From a checkpoint of a small image inpainting model: activation relu.
Rows from block 2 of a small image inpainting model, named by matrix and row number. Rows with one number belong to one channel. Each number is 500 + 25 x the weight over its row's rms, rounded and kept within 0 to 999. All counts start at 0. Numbers have three digits each.
After each channel's rows are labels from the 100 images, of 14848, where the channel reaches its highest value: "colour at peak" is the nearest of a few named colours to the mean colour under the peak. Only what is clearly more common there than usual is listed. The data: photos of arthropod specimens (BIOSCAN-5M).
# convs1: 3x3 conv (model.enc.2.0.convs.1.weight, 72x72x3x3, each kernel summed), inputs 0-71
# convs2: expand pointwise conv (model.enc.2.0.convs.2.weight, 144x72x1x1, transposed), outputs 0-143

convs1.32:498493477513456518465501502508503483503492502526521492510533497480540541551544508467510512559550489491494532500500515514500480505491542518514500496473519543537532474508502499470486443500480481453537501479481498496454
convs2.32:500520516459500500500500500510526500475500507519563500500523479500456500476500481453513500474519500500500518529461494507500459510500500500515459512526500513485526452500510500526488540500485544520463528522500500500500500534482500460504500454500500452500534494437500507535512500482500468469535500500466464480513471461500507544542535484500562513468451468500488481457500468479486511533435500471536512523451519524499500464465500467521507
colour at peak: grey

convs1.37:556507523500447528510473514472506462485500509457540545482509493491485494546494492532508461504494461526489530516497443509460522482497496496469502520479516468530508474530531504524534492494511481511514548487492541508505
convs2.37:555474500475482500500480500563524500500553485500479523532513511506513483479500500517500478500500500491530507500473516460518530517522500500465548500480500547500500538524449561500542482477473487500539517500500557500485486500533500500500464481500526452500473486480486519466537471500500479500500538500427540477521517508500523471500500500500537447500522477500469500537481500500520540552465518488500472468500496465482475514465474523500535
colour at peak: grey; brown

convs1.15:518493474512487520474473501486481483492469503465454516523475503477528519513476527489517475524517499543502510537553500468496508474504524476496474483480527509528482465526488523511442453512509482485423462494501492483473
convs2.15:473485481476500536486510474555497504461541479486500490500469483468519490545484489542453521500537522524500461528500544525479489526500485520521473500488546481500518514465500516489500518501500500500500536485453461475518494440512500455461512500515500500471478529534500500526497506486528500500500454485525500431508500500540520546500490523500530500447481543500500428500496500457472500465482500509508522503471500456466458500517500509500520
colour at peak: grey

convs1.10:492507517514513511474507462517455460481528473483465513476491519492517497510525554472501497482498509544496499493551498475457513465524522517454451512475483505486491498500478503474493468464525480465457485492435492479503
convs2.10:480544467490500513472504497500500500500500466509520533466519500500483529509519488525468468534469583481500533482530500500530470548500458500500526460513500500470500500480500525470459454540472500480500476423527500524443533511443500500545530535515518500500500500500476525484526476502488500500479487538525481533500500532467482472558500486521500536500516500500533539555482516483478500500511474515526479500522484500487465500510505500500500
colour at peak: grey

convs1.56:541555468474429465476496535511519487517510500500490490501505496483486535501499478486502455502501523515476450525501518526513487515506463485510515521396509504509513464488489467514503501488487494485509506491514535499517
convs2.56:554500500466457526500489483514500520500500536460519527500572518500478500500457500469547525438491500523510482475500539500528524460500500519479500500480500521526500537529473526471464500493549480494482500513526517500500484500543500500500546523500500510524500524496500486500476500540529462500524500500532498485510544540458458487470500483500479477457553529471513500500500526500500470472537527480520477500530467524534489552452500471493486
colour at peak: brown

convs1.6:506531501513539536519527524509511476531521528507506480514461517509492468480524526498495462485471506504490484566475534509496547469513518495503535506505524496519503515441429451510495478476524488489464470522498503508496
convs2.6:489500554500493526500520490460529500500500515500500500500453533480472479476466500540505510514521512531507489477500543500515500477509499500463500500500472489524500500541482515475460473500500476536500469517534493500470500477500440500527479455534474476516540471451469528521500518450491500474483490461532531486470514544447500413453527501500492467500546514483471461483500495500500491486516477500456473478520468500483470517534507500505475
colour at peak: brown; black

convs1.51:484489514453499485489516551490500522472526475508477499492500556522465466446487501535543486489481545490484489530514486521503483505492481519446478497497507490492485518484458511512571511504482528516521513481512515523552
convs2.51:541516500500462468551500474500500533486505500467478532481454527515500500500456500480537535530500500500500500500490477528500490500481500477500516486460500528500487500500470515500542500554515519500536515566500500456477500536500463524489500500488500518500483554555500514500526500493503500496525519486521540500511503531491467488487500500499482482500537529500477473500464500473528498487552500491466528416541483566518500506574532500483500
colour at peak: grey; brown

convs1.7:508482483511532496493451478495475480524538493456516492479471513456479525531497536486477494498497474538486505531452454515475487478487521473481497512439501506527521517488510516535487546495522540512480510466488546519477
convs2.7:474476538486527512500523490516556533500545451482475483477469500515517537531500500466469509480500529484500462489500533500512569500500478500500519500512500472455544500548536500491522474505483432576494521476509521527471500500523500500557488478551500545488500479516500489500500506456518500509489524500500500523491510500469535500483500535492495562500510515500514493527500534474511538512481518544476500500500505494500454477528490459477492
colour at peak: brown; grey

convs1.49:476445474459537463473453461479478521497501484484474528481538518500499511508501576510513511510519516526505472560490477477491490518498504477508470519470520479518514538506511554517524508502504518527473495499496534496494
convs2.49:500510466456505500474531475508440537486527472468491500500543469522472500524500485500489479500538473500515500510500510477500500507525500449537511517518500503513489500526477500464471486538500454541431500485500514500500500466486519500500568500513487500520500542482519490500521500507543512515477478500520500476500500482549493500500508475500500500533513545500500470527457456520529529500481576477541454491470500475532457546500461529484512
colour at peak: grey; brown

convs1.4:503501484480383503512491477475461468469475464491478498506503516511477543520479481478506464519523515467496511498519492487493478494487507471479504521496515515536466507508515487476495451491467468520513486500486526528529
convs2.4:488514519500479487442498530534556464522464500461500552459500547500475500527474500500500476522500485500500520459522539470473500526500472525510466500486422504518514513469460530493528500542508507493500500463471491444457500500468454512475480526500500507521461500543500500518500500537519500460512484500506525500500514490482490468497483519477498418473523533500516489474500539500521537488500500500500500467531528510500532477510494500468522
colour at peak: pink

convs1.24:476519570539540506496521555482490429528515506508517527491466508491507488512498495486488480500505481497497476536453530484498545482490498517510542502514486498522514530485513440491503479495528552520515491522500524519506
convs2.24:507475519533547500522441479500489500518500524512481500500500488500484495521517519517487500500500544531482489480458506493528500500485482500500477488463478544478534518503536521491500473509485483500532474515500500514520506500549467540500487500521545500513562547524516500488528513509517540545468464475500523528500478579487488478481432500500466500530435500520434527500540500514453483506500536491500500528500509509528500470515472500500471
colour at peak: brown

convs1.16:439469513498489458559525497466496509491496500509493500500492459471445469489462519495491484490500544473487464517494514479541484472479504485512514487457477522520457516528522510492495455528509503512516477508545526483531
convs2.16:518500510469473500469500514514500432544469525452488554525482500467540500500524526520495479500523500500512500446502500479500500458456500534485488500466500465509500500519546490489479470511488500502527465549512500500489485481500500451486500522453500507500518489500518514500464521500466500538540486519532500500485508509438497475500525500478497444521537541460459476533480541475525455500526500500500516474522516500473500562524527523474500
colour at peak: white

convs1.42:508485497521534503463510530517501509527483491485498488498473507494480475469493536490488475482489496474486472592439521527512508506492512490516526535501535508523556489523520499514464444481496487474475475516526504483465
convs2.42:534527522500459516486512480465536470500500500500499500500522529476515500470500500500471516467537475500468500473465516518483500531535500514500500500517465500500500533525500534452444509527518500534455510549517482500459517490537478508475500464500464500510511505474500539480525549542474500494515478467500546500500507500469500500466456451435478500507527539500480497500500463512551477463548528468489497471491527500500489539455525473516485
colour at peak: brown; black

convs1.27:463508495523468503500492493485519511467459510519477505499478475507489514518491497466437502546524493475492525494487514464550455499485497506514512503539524536509459476535533494442517448519469489503508469522536479497516
convs2.27:493523457476491456482476526485500453500500523500534537469481521475433500500478476473500495527525491467510547477490476500508511529500500509500489500500500460521500490487477500504515502485500552544485527510511492500518529496487500512551534484462500518500472512486500547514492526481492520473479486525515474495506516523553420508513500500500560461537477471500558495482530462500536500478496478466513523545500514495461550513519456500514500
colour at peak: white

convs1.21:569527450473502467514510512497504495564499504501537495512532463487497477518510505492508469498496513518485528488531530473470503518539502458532494483468487479500508516500485512539522570488513515486504518541501514507546
convs2.21:476500500476517504530465469493500520483500511500547456530537517530451500520490500531541490470500531474488519451522471520500521527545541465523494500500569457519546500516466500472500551500539431470448461500500512500520492524528462523500547500510500475500521505488500500464485513520515517521500507500528506489534505515506486467473442500534482500500472482530514516500518529516490470532522487500500500476500500500543500500539500500460489
colour at peak: brown

convs1.14:507506524503502538570516536501512497525513509544522525482499464496463464511516504482473465490492510511485476472500469498473486507521492476499502533449466476499481437507508507474460491513507480493482451497559480507473
convs2.14:478500513500519500500500519476500539500527500483486486483541509508500500480476450476469548522468500520479564533478500500510459500512472463440440538539500500500535521479478500541523500525527487486500526533462500500500483467500529462508477533485475478480500525444500524488500545488521549498512505508531500500532557508513484500513500500500455535500531531478507472513546500514500515500489527555522449512500455500500500521468530500500500
colour at peak: white

convs1.26:430481516490531490484501506491484487502468530498496483515487482484549477479520465541462499484516481487513506475475488500512533493475511466519504452542505494462487549504511489482530565521523551499534523491511493498528
convs2.26:526476539525527473482512506478500541542500482483466470517500475528550542484512460461474517500500546500492476500481437527513509542488530500500522500462543521500465537514500462500500520500514500515480500529526507461500500506448508500468462500500538471500466545500515472500477459491472539539500542500500520500513500528500544500530448500479476517564455531500500458500524546511500500537500505500500493500464500497461516500500500500500500
colour at peak: white

convs1.12:459514489498454431507532511473486469524460462516488478518527549490498484523500449486495513539496492492497503485528533489478497523489469469484513529495511490483500523467525468510538525446501519486482506504500548513527
convs2.12:528527505465468511505543460500542481537522528460472475500522478479471503486495466484525500528535500472475487459473505420491500534507526465519514500507487500481475476500484464488500494483523500488479521500500534486500500548476518467500507526475500500483507500538500500494500476512500517466511519490500473462480442540488507505561528500466459479591500500508510489467479477502538500525551501492500472533494522489500480476517514500454500
colour at peak: white

convs1.3:463467543512526524502498420494478473457491438495515507471528486516501472521495467476506483503491468464520497491509465480508484507494479498498490498477472471453498488523530535492457492543481506523508530502510529472483
convs2.3:488478533500519518489545524463500492523484479500500482521500467445548499509539500500512500475506466500482490485500520500470488505479492500489532478514528478500446566477500500542500493472500462523566482481446500500500479484486507514520500500518472452521517451500495482478555505500529483515537531500500500521530500500478545475566500520474477527465500530491469500543500500478468579533509523511500500513525512485500475524481491511467500
colour at peak: grey

convs1.52:490461517525518558496455483553515453456512506493530509493533524503544504548511518493542515545554494501504532519511480498508492485463491511473486507508538498489511514489492480502510499496498469511467486484480539511452
convs2.52:475500449500500500495525483537550471500467485522540472449435500485538495535500457507483500500500500500469543500457524483465500479500500516551519511511436518493500500462500482524497500515500535514512535500500493523528500500481481500500500510500548500500467548500470516500478500465500500451534467500500495476479500480521519523500493477516516469510514460485458500443500479503500513508473527516461529536500512500449526483547441525500464
colour at peak: grey

convs1.23:495485512522584491500528516525479513543527515511501477494465478526536505541481542487482480546513491456509528545450514492522528523493536473477519499487514513493512501512493482472468477500550518468492489520501495492487
convs2.23:473490517534491484486475500454534475519529500510500500491456486456500506513466500500500474486526500535500522500532500513500522500496494457516429536530469500500500512511500500500472564500466478554500500500500500500531534463500500500531500500522500529463507500423500479539522517445523493481500483475500510518431525530477500431484500476478500520556512508500461500459518457480500530479500500500479500521485500457469500518500500500520460
colour at peak: black; brown

convs1.33:501539492454442486503498544499523494489513531518514475515493503473506515505545470508500496509510510534462472494496506518512518515464476521524505480477488513473469525461504453495555534476528499498555513488472537525542
convs2.33:525500525500500500500500474510538464536472500500481537510541490478471500500500500481500482500554544500500528534464468500517508518486500530500516500479510539485500470483480510460500480500486513488521508505500518500545534539509483500468485454500532524471528500542526500513500500536500521489486468470543549547500516547475517500500518475500500449491567500488500500473513500549526500514538499500474459469526465500515568514456552528500536
colour at peak: grey

convs1.46:530489508518552505485521517535511484523551523529515527510480517507482503448496539524497485492498546510499469539480528481483508480497505554466492496504485497501490531442441500506539508509534518513501471511504469537521
convs2.46:500457510508476489526511463457500543500500472500540521549511500480474500474500473500481526487545490500500500486500546478517481500449495477500428500500500513446525500500500538495451520513506509500493500505520540529500479527539462500478522500485509448500508549478475500521489474500500500500500500500573509500500500533454445474457481500499477522507518534500441484500530462523514477470476490517500500459540493527500500473522539500504465
colour at peak: brown; black

convs1.71:449481498546405498532479485525523476459449476523496492510510492487454496489482463487482471527495499432494521491518504493504485468487505474490505477482489467516478497519535485496475490502497492522521504518515520499518
convs2.71:475525504451485521500546500544480487492500500499500524522490500439488527514500523500500476524511527500521474485530500523472468507512523500478485493500500473482460500489484500526500500482539530543500484463457453520500511500455518483556510526470498522500522471545482500500507500532493523486542538500507473500526500507484503524564500526500542461465500526500500489567473561500538519500486518488500463500520529508517453552465531500480534
colour at peak: white

convs1.69:468459497472464498515491501491498458503463479526488495504499460485436415519504505487514483517471514478495501493511480494494507503482507486530487511443480472515484478555542510510478475504499469501542498502521536472509
convs2.69:500545469444539500500554500478520474500511491500500540543532500488544500500494516452500500516460469514511527500500500482504487478534496523449515494466468479528500500489500500487500493500546538526500464514530514477500500444500500512503463533480512500452501464464489500487507519500500534457515477538500452493510538500500500509511547506479500463500579518469565500500507534521543522491491500485511475500528523489517500533464485500466525
colour at peak: pink