Rows from block 2, named by matrix and row number. Each number is 128 + 24 x the weight over its row's rms, rounded and kept within 0 to 255. All counts start at 0. Numbers have three digits each. After the name is the row's rms in percent of the matrix's.
# convs1: 3x3 conv (model.enc.2.0.convs.1.weight, 72x72x3x3), inputs 18-26, a 3x3 kernel for each
convs1.0 102:145118128109089099116128128128128128169072154187128146121175128160128128157139085104158128101128128159128128127147163128106128106155128130128094166055114150144128101107128095099101096106108128136079139160155104163161134126105133128128128176083
convs1.1 095:128089128138152086132104128160123112128147128128094149181128115127128129128144128150135128133176128154168161128122128156066143144170128122129126096183139128159128128086096110109128163128128154134134128141127140128128128118202094136122120128128
convs1.2 105:128128167128102128137092113093128161069128132087147141128111154128146146124128200113128149102128128166093128128158123128133094155170128128078128131058149151128148128127141112144128128142128085128168128157152150128143097098147128171147091102159
convs1.3 089:086134078100151115103128117157147128128186157128128128128142112128109082128128128123144128161138154123128128149128101135124086158145128116128103128164068086094128160142118177168128113120128122118128120128128128128128092128091142128086138109077
convs1.4 106:128165167116128106128111128120123136153130109128128136132130143128122157091151160128128155105128134128128161152128127129076105128121097155159136172128138161141130151185128163109090150126128128128102097085157118128128099134145114103128128115113
convs1.5 104:151150138128110112099108144128120128128073104105083128146148123104147126128128128128128085128128120128128128093119147138128175163158117166153128107097128139128128092128146108171128139156142124115117154138112147144133165161128155109128098128096
convs1.6 107:127139143128110148128164116100135108119139089128125070086165107152085192128144152128174178110059166128115128110106099165121111133151128100129128133072101116128134128113088128128128118128122140136137128154148113155124108142134145128143148167128
convs1.7 100:128141158085112128108091107130133128128128090104106077140089128132120149128128193138128143075052105128073117134100128104085104148128128139128135178128167128144115115143145148170128142161138099138176106127124128128110151134141193159145128128130
convs1.8 091:128128128087128130093128104128154128124089128141128107128140099146147128128128076124150140142128121163133148128128161128134137128143109118129128128128091127128139132110140128128157128159128128126111092115126128146128100128091194128122128150122
convs1.9 090:105126146107100149147157128149127128128128128148104135127176150164141191128150163128146138128128153128128172138155169128081179123187128128128107119117154128062128116124128128121097111121096128140136137092127141152158105110106135106130128128155
convs1.10 051:122081128128140092085152128118128086168128128128123111131122132156122153119165128128145128128077128128128128175178117146128095144114122140128128128128128157128077112128137151141128153128112117141128115173128137187128128147128185165155128173161
convs1.11 093:117128128087069128128146116128128139114128111128140096088096163119128145121128128128109126128098130147128137115134128090098128159155128116138128128198183128128128132128128162128105150128128128139128128064141128117112128128110128128175128133144
convs1.12 102:148148139144169083123141131143128164146128128155104168148149179128131210128161123128128094128128128127122127128138125128114150114119128148126158115071128142103096158128128158128125122126175136128131140128111128123129091119108049113124061129146
convs1.13 092:096124113130154112148170095104128128128122097128093128086093128128071124128126162108095120147123128102142122092079103112088112091128161128086128074048104128048128128128126094128126104128111084128109128128093092128128100120128104128128158128142
convs1.14 099:095114128104128132120104154128128128128084128141147136111128126087128124080128097154094112128125156109128128093066133128128098128106128128146128082044135112128108128117128106171128131159128128140128128149130132111172172142114128097128133121132
convs1.15 094:104128128128128195128170128073087128110152128128131122128128128135156078128152128109095114128128134128128100150119157116160148128128152115128128128161135151128148115143140128128128143128150087128156128062130136128108128132101183177115131139150
convs1.16 098:094151128128120128110163128155104123125123093112136143103083128091126078128128104096128132129148089128128047086097128081108093111075128142079110109125128090096136138109091118102162126128128099118103086100123083144128121127086118128143173214128
convs1.17 093:090093128128125128118128128080105103128175128091128135165091157174168128159178128116128128128128128130156128150125128150102173128136094153119128196185183128092134128094128163160182128119107096128128141128123112083105128145128098128105128054128
convs1.18 092:128129128131104128105128128095144096103128137112129112128213083198128128127128102105152128128113151058100091138164126128094128143128128128154128128133159125106128099150128110128153120128102128147102138170176133189159064115045128128091128128086
convs1.19 114:128131112118128104128128117150128128187166150128128143114128124116145128128106128115152140168128123178116128172187151166177119128128168123128130170170140128117140128138102128159145106128128156122128128128096113126117117128112128128114128161154
convs1.20 106:109156119105096157109128128121128161106128128146128099124150128128128146138128133132178134106128174128147128128092158179128123103128072141128106097075086132117109128123119128172105125128101111128104128103186138170169090108128130093119126128152
convs1.21 094:138128180128079128128102177138160165128130142108153127128099136113128128087091128123120163123046155128128126128128128118130128128128127124140128112128155046118128141147180119128128117124124147157128128106085155152124114128154095188129116098147
convs1.22 107:128154122099096128128104128128128170128096165137157143128161128128120148103078128128172109118074148159128128142160144089128128128082128142154128111058147116161128128128128128131134128130116128128117145152137136141125128135128076090155036057128
convs1.23 096:128155128141119128128102102118147107095128081128128091065128076148128185085128128143154183128088165128130128144132134172136103128140194145145150141128097128128108181166128159118129130162128113128129128106128091128129109180128181147153133150128
convs1.24 104:129128163161071109153107109096105128132162118128107096097137139128137128103128174152093162128070128099128171166128155097180075128081160128097128128141118128128128128170128107128152121104142150168157125130123073128094128128128093128114135160128
convs1.25 085:134126102097062128128095128142128143151188141156145105128131113076130102149095094148157142128128123128137149106128149093152163128128154142128047084184128128131137124153130120165128155132155114128128148110128123128128128110097104095126104128128
convs1.26 106:144153108160156084128128146145116115132128096128128117118112099128128128128116128121097104178117099139128108091186158131188131177128144103118086128195067128114128128123128118088119117125128146157128128167114145145097138100076133128063125128128
convs1.27 103:118128128121111124140128149109139128117145104101120112128121111128126141128083101125111139084175132128134150128118135135102128104137128128140146138087138128155140149161128100101128152167128127113122125106128151113136107122158141107128102150128
convs1.28 100:128128128128129166128149177147128113135143128128131128128137128167148136155093128128128128120110159098115146099102110112153170141161145158110128113128086131105105138159146128154108161151128128128112182121176167210182132088120093096097079096128
convs1.29 097:119136093139084116112128175141128128099174165128078105092128128132158162128168128128128126128135101098116152128171167159147128170128147207158128124194162128128113139128135128167128185128128128149132153128128128128151129188118128152169148200226
convs1.30 105:128153137128132128128109128120094126135156142114125115155092147131104131146160157161102128121128135146128128157125111160163132172131134128096124147156142170128128149127124164166128151166110138143147128128141181116128163139147116100135153159175
convs1.31 088:128128113138098128128089156128107128112128128116128108128154095158129201128139111128128128144092106083128103151128082168152128128164128137160112096128146128128078128134128128128187128128157128128128139106139112160129157156145156128127166169176
convs1.32 100:128140128125128133126128160128158131152153150158128133122127117129155128144128091119128107085128138128128108162199107169135149149107146134130143176127128164192128158128177150167163167125131179128128147164127159128178109117130160177109128128128
convs1.33 100:100128157128128155149128143128129139128128101128128113128141114128138140128119128106128095128128116128128078142128157128128128141130095162185151128122091128131120147138138174090172095093128128155128128174174131176150128100098121083114131153093
convs1.34 101:128121111128135128128100149128145128083106128094128174128125159070139145128128153111128110068128083120092113116172122138144128128128096107128128068099173092128128155147115128142105150128111136133142151096122128128143132134128106123173128101166
convs1.35 103:128138141146102122129128128116111128121168128125174138152158128161128178117128128128128176155112151139125176128128128161194128147127090126122143128163115128128138128145115146167160128108148116153128130128122130156128109071113079081103128111106
convs1.36 114:106128154128054106103112120123111128110145119128128124128109128120189128112152163128116167143160144167125145127162135128128149109139147117128106113241094103128154128128154183145090112133128168166138128048133128151128128108128080134146085147152
convs1.37 095:128128130098143134126128072170156110128128129080148136113111195128128089143128092092126128079164128148140112084094124156119128144141105095128141151163128132092102143129142186172128140157126151161148128146099128081090128142128062135128143127128
convs1.38 105:127128127128128128128128100105140130128157128167169128124149134141196093135152090138128128147149128128123084128136143151159129153139123148149128133203065114128128155136128156128128128194163128122161128102128148150141113128128128156128129128081
convs1.39 111:132131106128041128098128145132166128128128128169173150128169128172133159132193128128140157128092157082138128151128143189147118091173111128192128184108108172179128129128123160162128102108128140128119128128128135161150144122124128128111155165155
convs1.40 118:128112098104153126128111095128165110165102128128149128124147161128173123114139128108109157101149128128128102137127128128163124130119165115123128159122129117141125133133129128128178128128128131087143128208128141119139096114103138144128104075103
convs1.41 090:154103111122081102118128128131131147133066128145089147122139150143161111157125136137128131104163128143091083128132150206128128090069115128137128122092058160128175153109125141103128117104132128084140128128104159144128113163106109135161128132096
convs1.42 112:128139128128091128132143128091120112126145081118138107128145128128128154128114128117149145128100146114126104111100128128128128107112128136128128128138128111078072115101102124096099128134121101128120128106128112173128138164084140164145150192128
convs1.43 104:159128163128086147128160137083099110083096102083128084150117105128112128083128126128128128128193131128140125141128128105102115136128136147152128163139128142128117161173128131086079128140102161116128096094128133128099128114104113128125128099089
convs1.44 110:140151159137041117158128137139128138120135104153128139128128092100138159104113128146169159141062129128157136097128116116121134119122128128110098082128102092140155139107126145128149133128141134128128128138141154148117154150135128128145140154128
convs1.45 105:128130131128066115109128131128128128104181079146120088080128110128131117087118115128128128128074154086095155084128128105128084128119128128128128091160084122128101145128154132124092110128128128163128127111164128167101115126124167160132133160102
convs1.46 105:165140105159048134136171139129117124107128133150089090107157128157113158128148128128128138176080125128151128078128143118128143108126106140154128108128128123128128139079106111128111110048099142131098115099119107178146145155128161138128151183128
convs1.47 097:115128140128131141128128116159116128153155128128143149129145115175167116150128093136128128116112128087098094128128148128148121128128124159141156165124128157157131128128170167157121169128103122154168128122147128144152146146128195206099163183154
convs1.48 119:129128154128164133128118130128128109126128128117128128128100113128151104107152154145103128128142128084117128128067102096171094128139139155155128128135144111128148129068128128147128135060100128132144128148128101099128143128167142178128152182169
convs1.49 090:110115128121093176093115128147128171167128128144128155117135135128134168149128128128115128128087171137128128140148128128152096119111128128128189163106128140086128137128128147131097119128169146098150128128109128128141192128091179163170137194187
convs1.50 098:128152128113076102135162138128154128133128128113128098156128128128110131110128121169142128128128148117128149104108117108060140158154105128164128128128145114164151116127111128052101128128128128128110116117117128146154131139098128110107083112114
convs1.51 106:128154128128098128101128128122097119109119161145128151128151154152148143149187170128163169133122128105167128051098128139128128117142079128133094051141102109128128124088114137096084100085105128128122128073137117128137128172128114109128123128128
convs1.52 106:119143128128139114128121102128128142174128128128168159129128128143181147139128128098128151123167097137145118161159128186128128128145164084059128132153128181179125170148128144128151158156163128151128128110124146138146140190128128128128128128128
convs1.53 102:118121128128150140099105146115153153116086128105149128119128111128128128141130144123128133128211177128128128107086127128092128166147128166172123128063137145128104145136128128128118142142125153140133128128129145160128156127126116128115091137095
convs1.54 107:126113112128188118117090157128141145104105134105154124128163128151141128128139158154128106143180128128158128106128141189097154140129139137128131149128163142185128151144111122097128148149123128122128128121128128096135128093073129128120102061129
convs1.55 110:116107122128128090089128128104128128128148115128167145164116104128152128128119122128128152128199123112114100128158128134127128180139128128117128152198133127139159128132128145055171155128135167140143128122117153130158101100068138130051106120076
convs1.56 113:113157136115101128128143137128165128119143110128128128080128123118153135142126128140129125107093128115132098128115128067128103151133128128172128157148155128128182128128125128128112120128161111100105148128145128156128113130122112128130095115098
convs1.57 090:155144128115066128128111106113156061109137073128128119107161128120151128128110097142138193137088192153128173128128102128120108109128101128128128125168085128146128131114110115113111122126128128144136148096128120140141163128150128128118123175095
convs1.58 089:113170128128083128136129128169128128128128128145128128167128128173128164128106144128145144159114128128112109126174128151128128128131176152162128128159128118117128128128128146186154116128136143149128159128145145188163128165085128185169128155166
convs1.59 103:095108098129128131117128091146128128175128128176128128145165110165128128153136132128124103119136108156159128130137163157082175101146090128104065155088113128128128094143127125098076105101102128124107128146156126167131091128128153120128128153128
convs1.60 094:129130142111165119170128149102125128128128128104108119109107067111135109081169129152103128128182102128128122118099105128087101128128128128130111128122112110138128128149105143090125158128132128105128100128125128094128128133098109128109085083110
convs1.61 100:128128104128178122101111132128112129083128128099128118129128096112169134128131169110143110097155134164128144160128128118182150128166138103145116143128133128128077134119158147128096185128189128128138128128168128128140103100112121128129081128161
convs1.62 095:128130103088090156128096128128176192120067146105127143138159118128111083127107118098103128128128128157090123135119128128128087108124128121196184128064134128119128128128110128133128128173132128099128116116136128146129158117128172128157128140159
convs1.63 107:115117128115128117079115128138144120143107124093128128167172114136114080122104087125128119128156144083094093118093145128128136128128128128152109173061124128128134123146111153112123128177092133095090128166128157123110160153101139147094101095111
convs1.64 082:123146128118119119111142128137128059128113128098093128115117128097082128128128127094128128103093080128128161128067100128131111128128121109096128092073083118066076153127128128128153139105128128141162094128166138096128113128128046110128135109137
convs1.65 096:128128173099114157128162155142132128134117127128128164146175145176189146131185116133159095164128140103121127128111152128128108128128128128151122112102135118148149137128088128117128111128096128109116171128128134171128093128113103099128102128074
convs1.66 089:128131128115120128094150128085105128128104104128109105122142102124126128129131133102128128103135095124128089128155097117128143128132124128128128166128124122121103146128126116129139113117128139126079102115128128148128112112097128128150143147128
convs1.67 088:128123162107154135128129146128148128128100117073089127128111138080128092128128110128153155128140138128102128114098124094057128125113136154128128106068124108060128158128128128128120133128157108128134077121128128113128163124150110128118146097128
convs1.68 091:143136118128105128141136129119111094117128120128184107128131128136123147109173149110159141128111162084151128128133117162128128147171128143128135125165144169157198128097128128128128124164128128115138128131159084128113159179118221167128128131158
convs1.69 099:109122121128128131150128153162128140146072128100128144072114096128128128128079097069110122114153123138128128080099105066058086143093131128051092119025056110089091174128100147114113152183128104074082128128128162173194111136105134121151128152138
convs1.70 111:116128091128128067125145103104101114095128128155128128167128115128155134125122128154136125136135137128128128118126128126059190107137142128155118093181128128128094128128128110141138128128112143128132133087119128142155128128103072139140128161177
convs1.71 099:103128128134128150128157144157128119128128128150136128128128128144128128128128072128121098128099128128128128138089101100075108102079128145110108097128114175128128151128080132128096128128128110092095150081118146145125068097120099088128128128109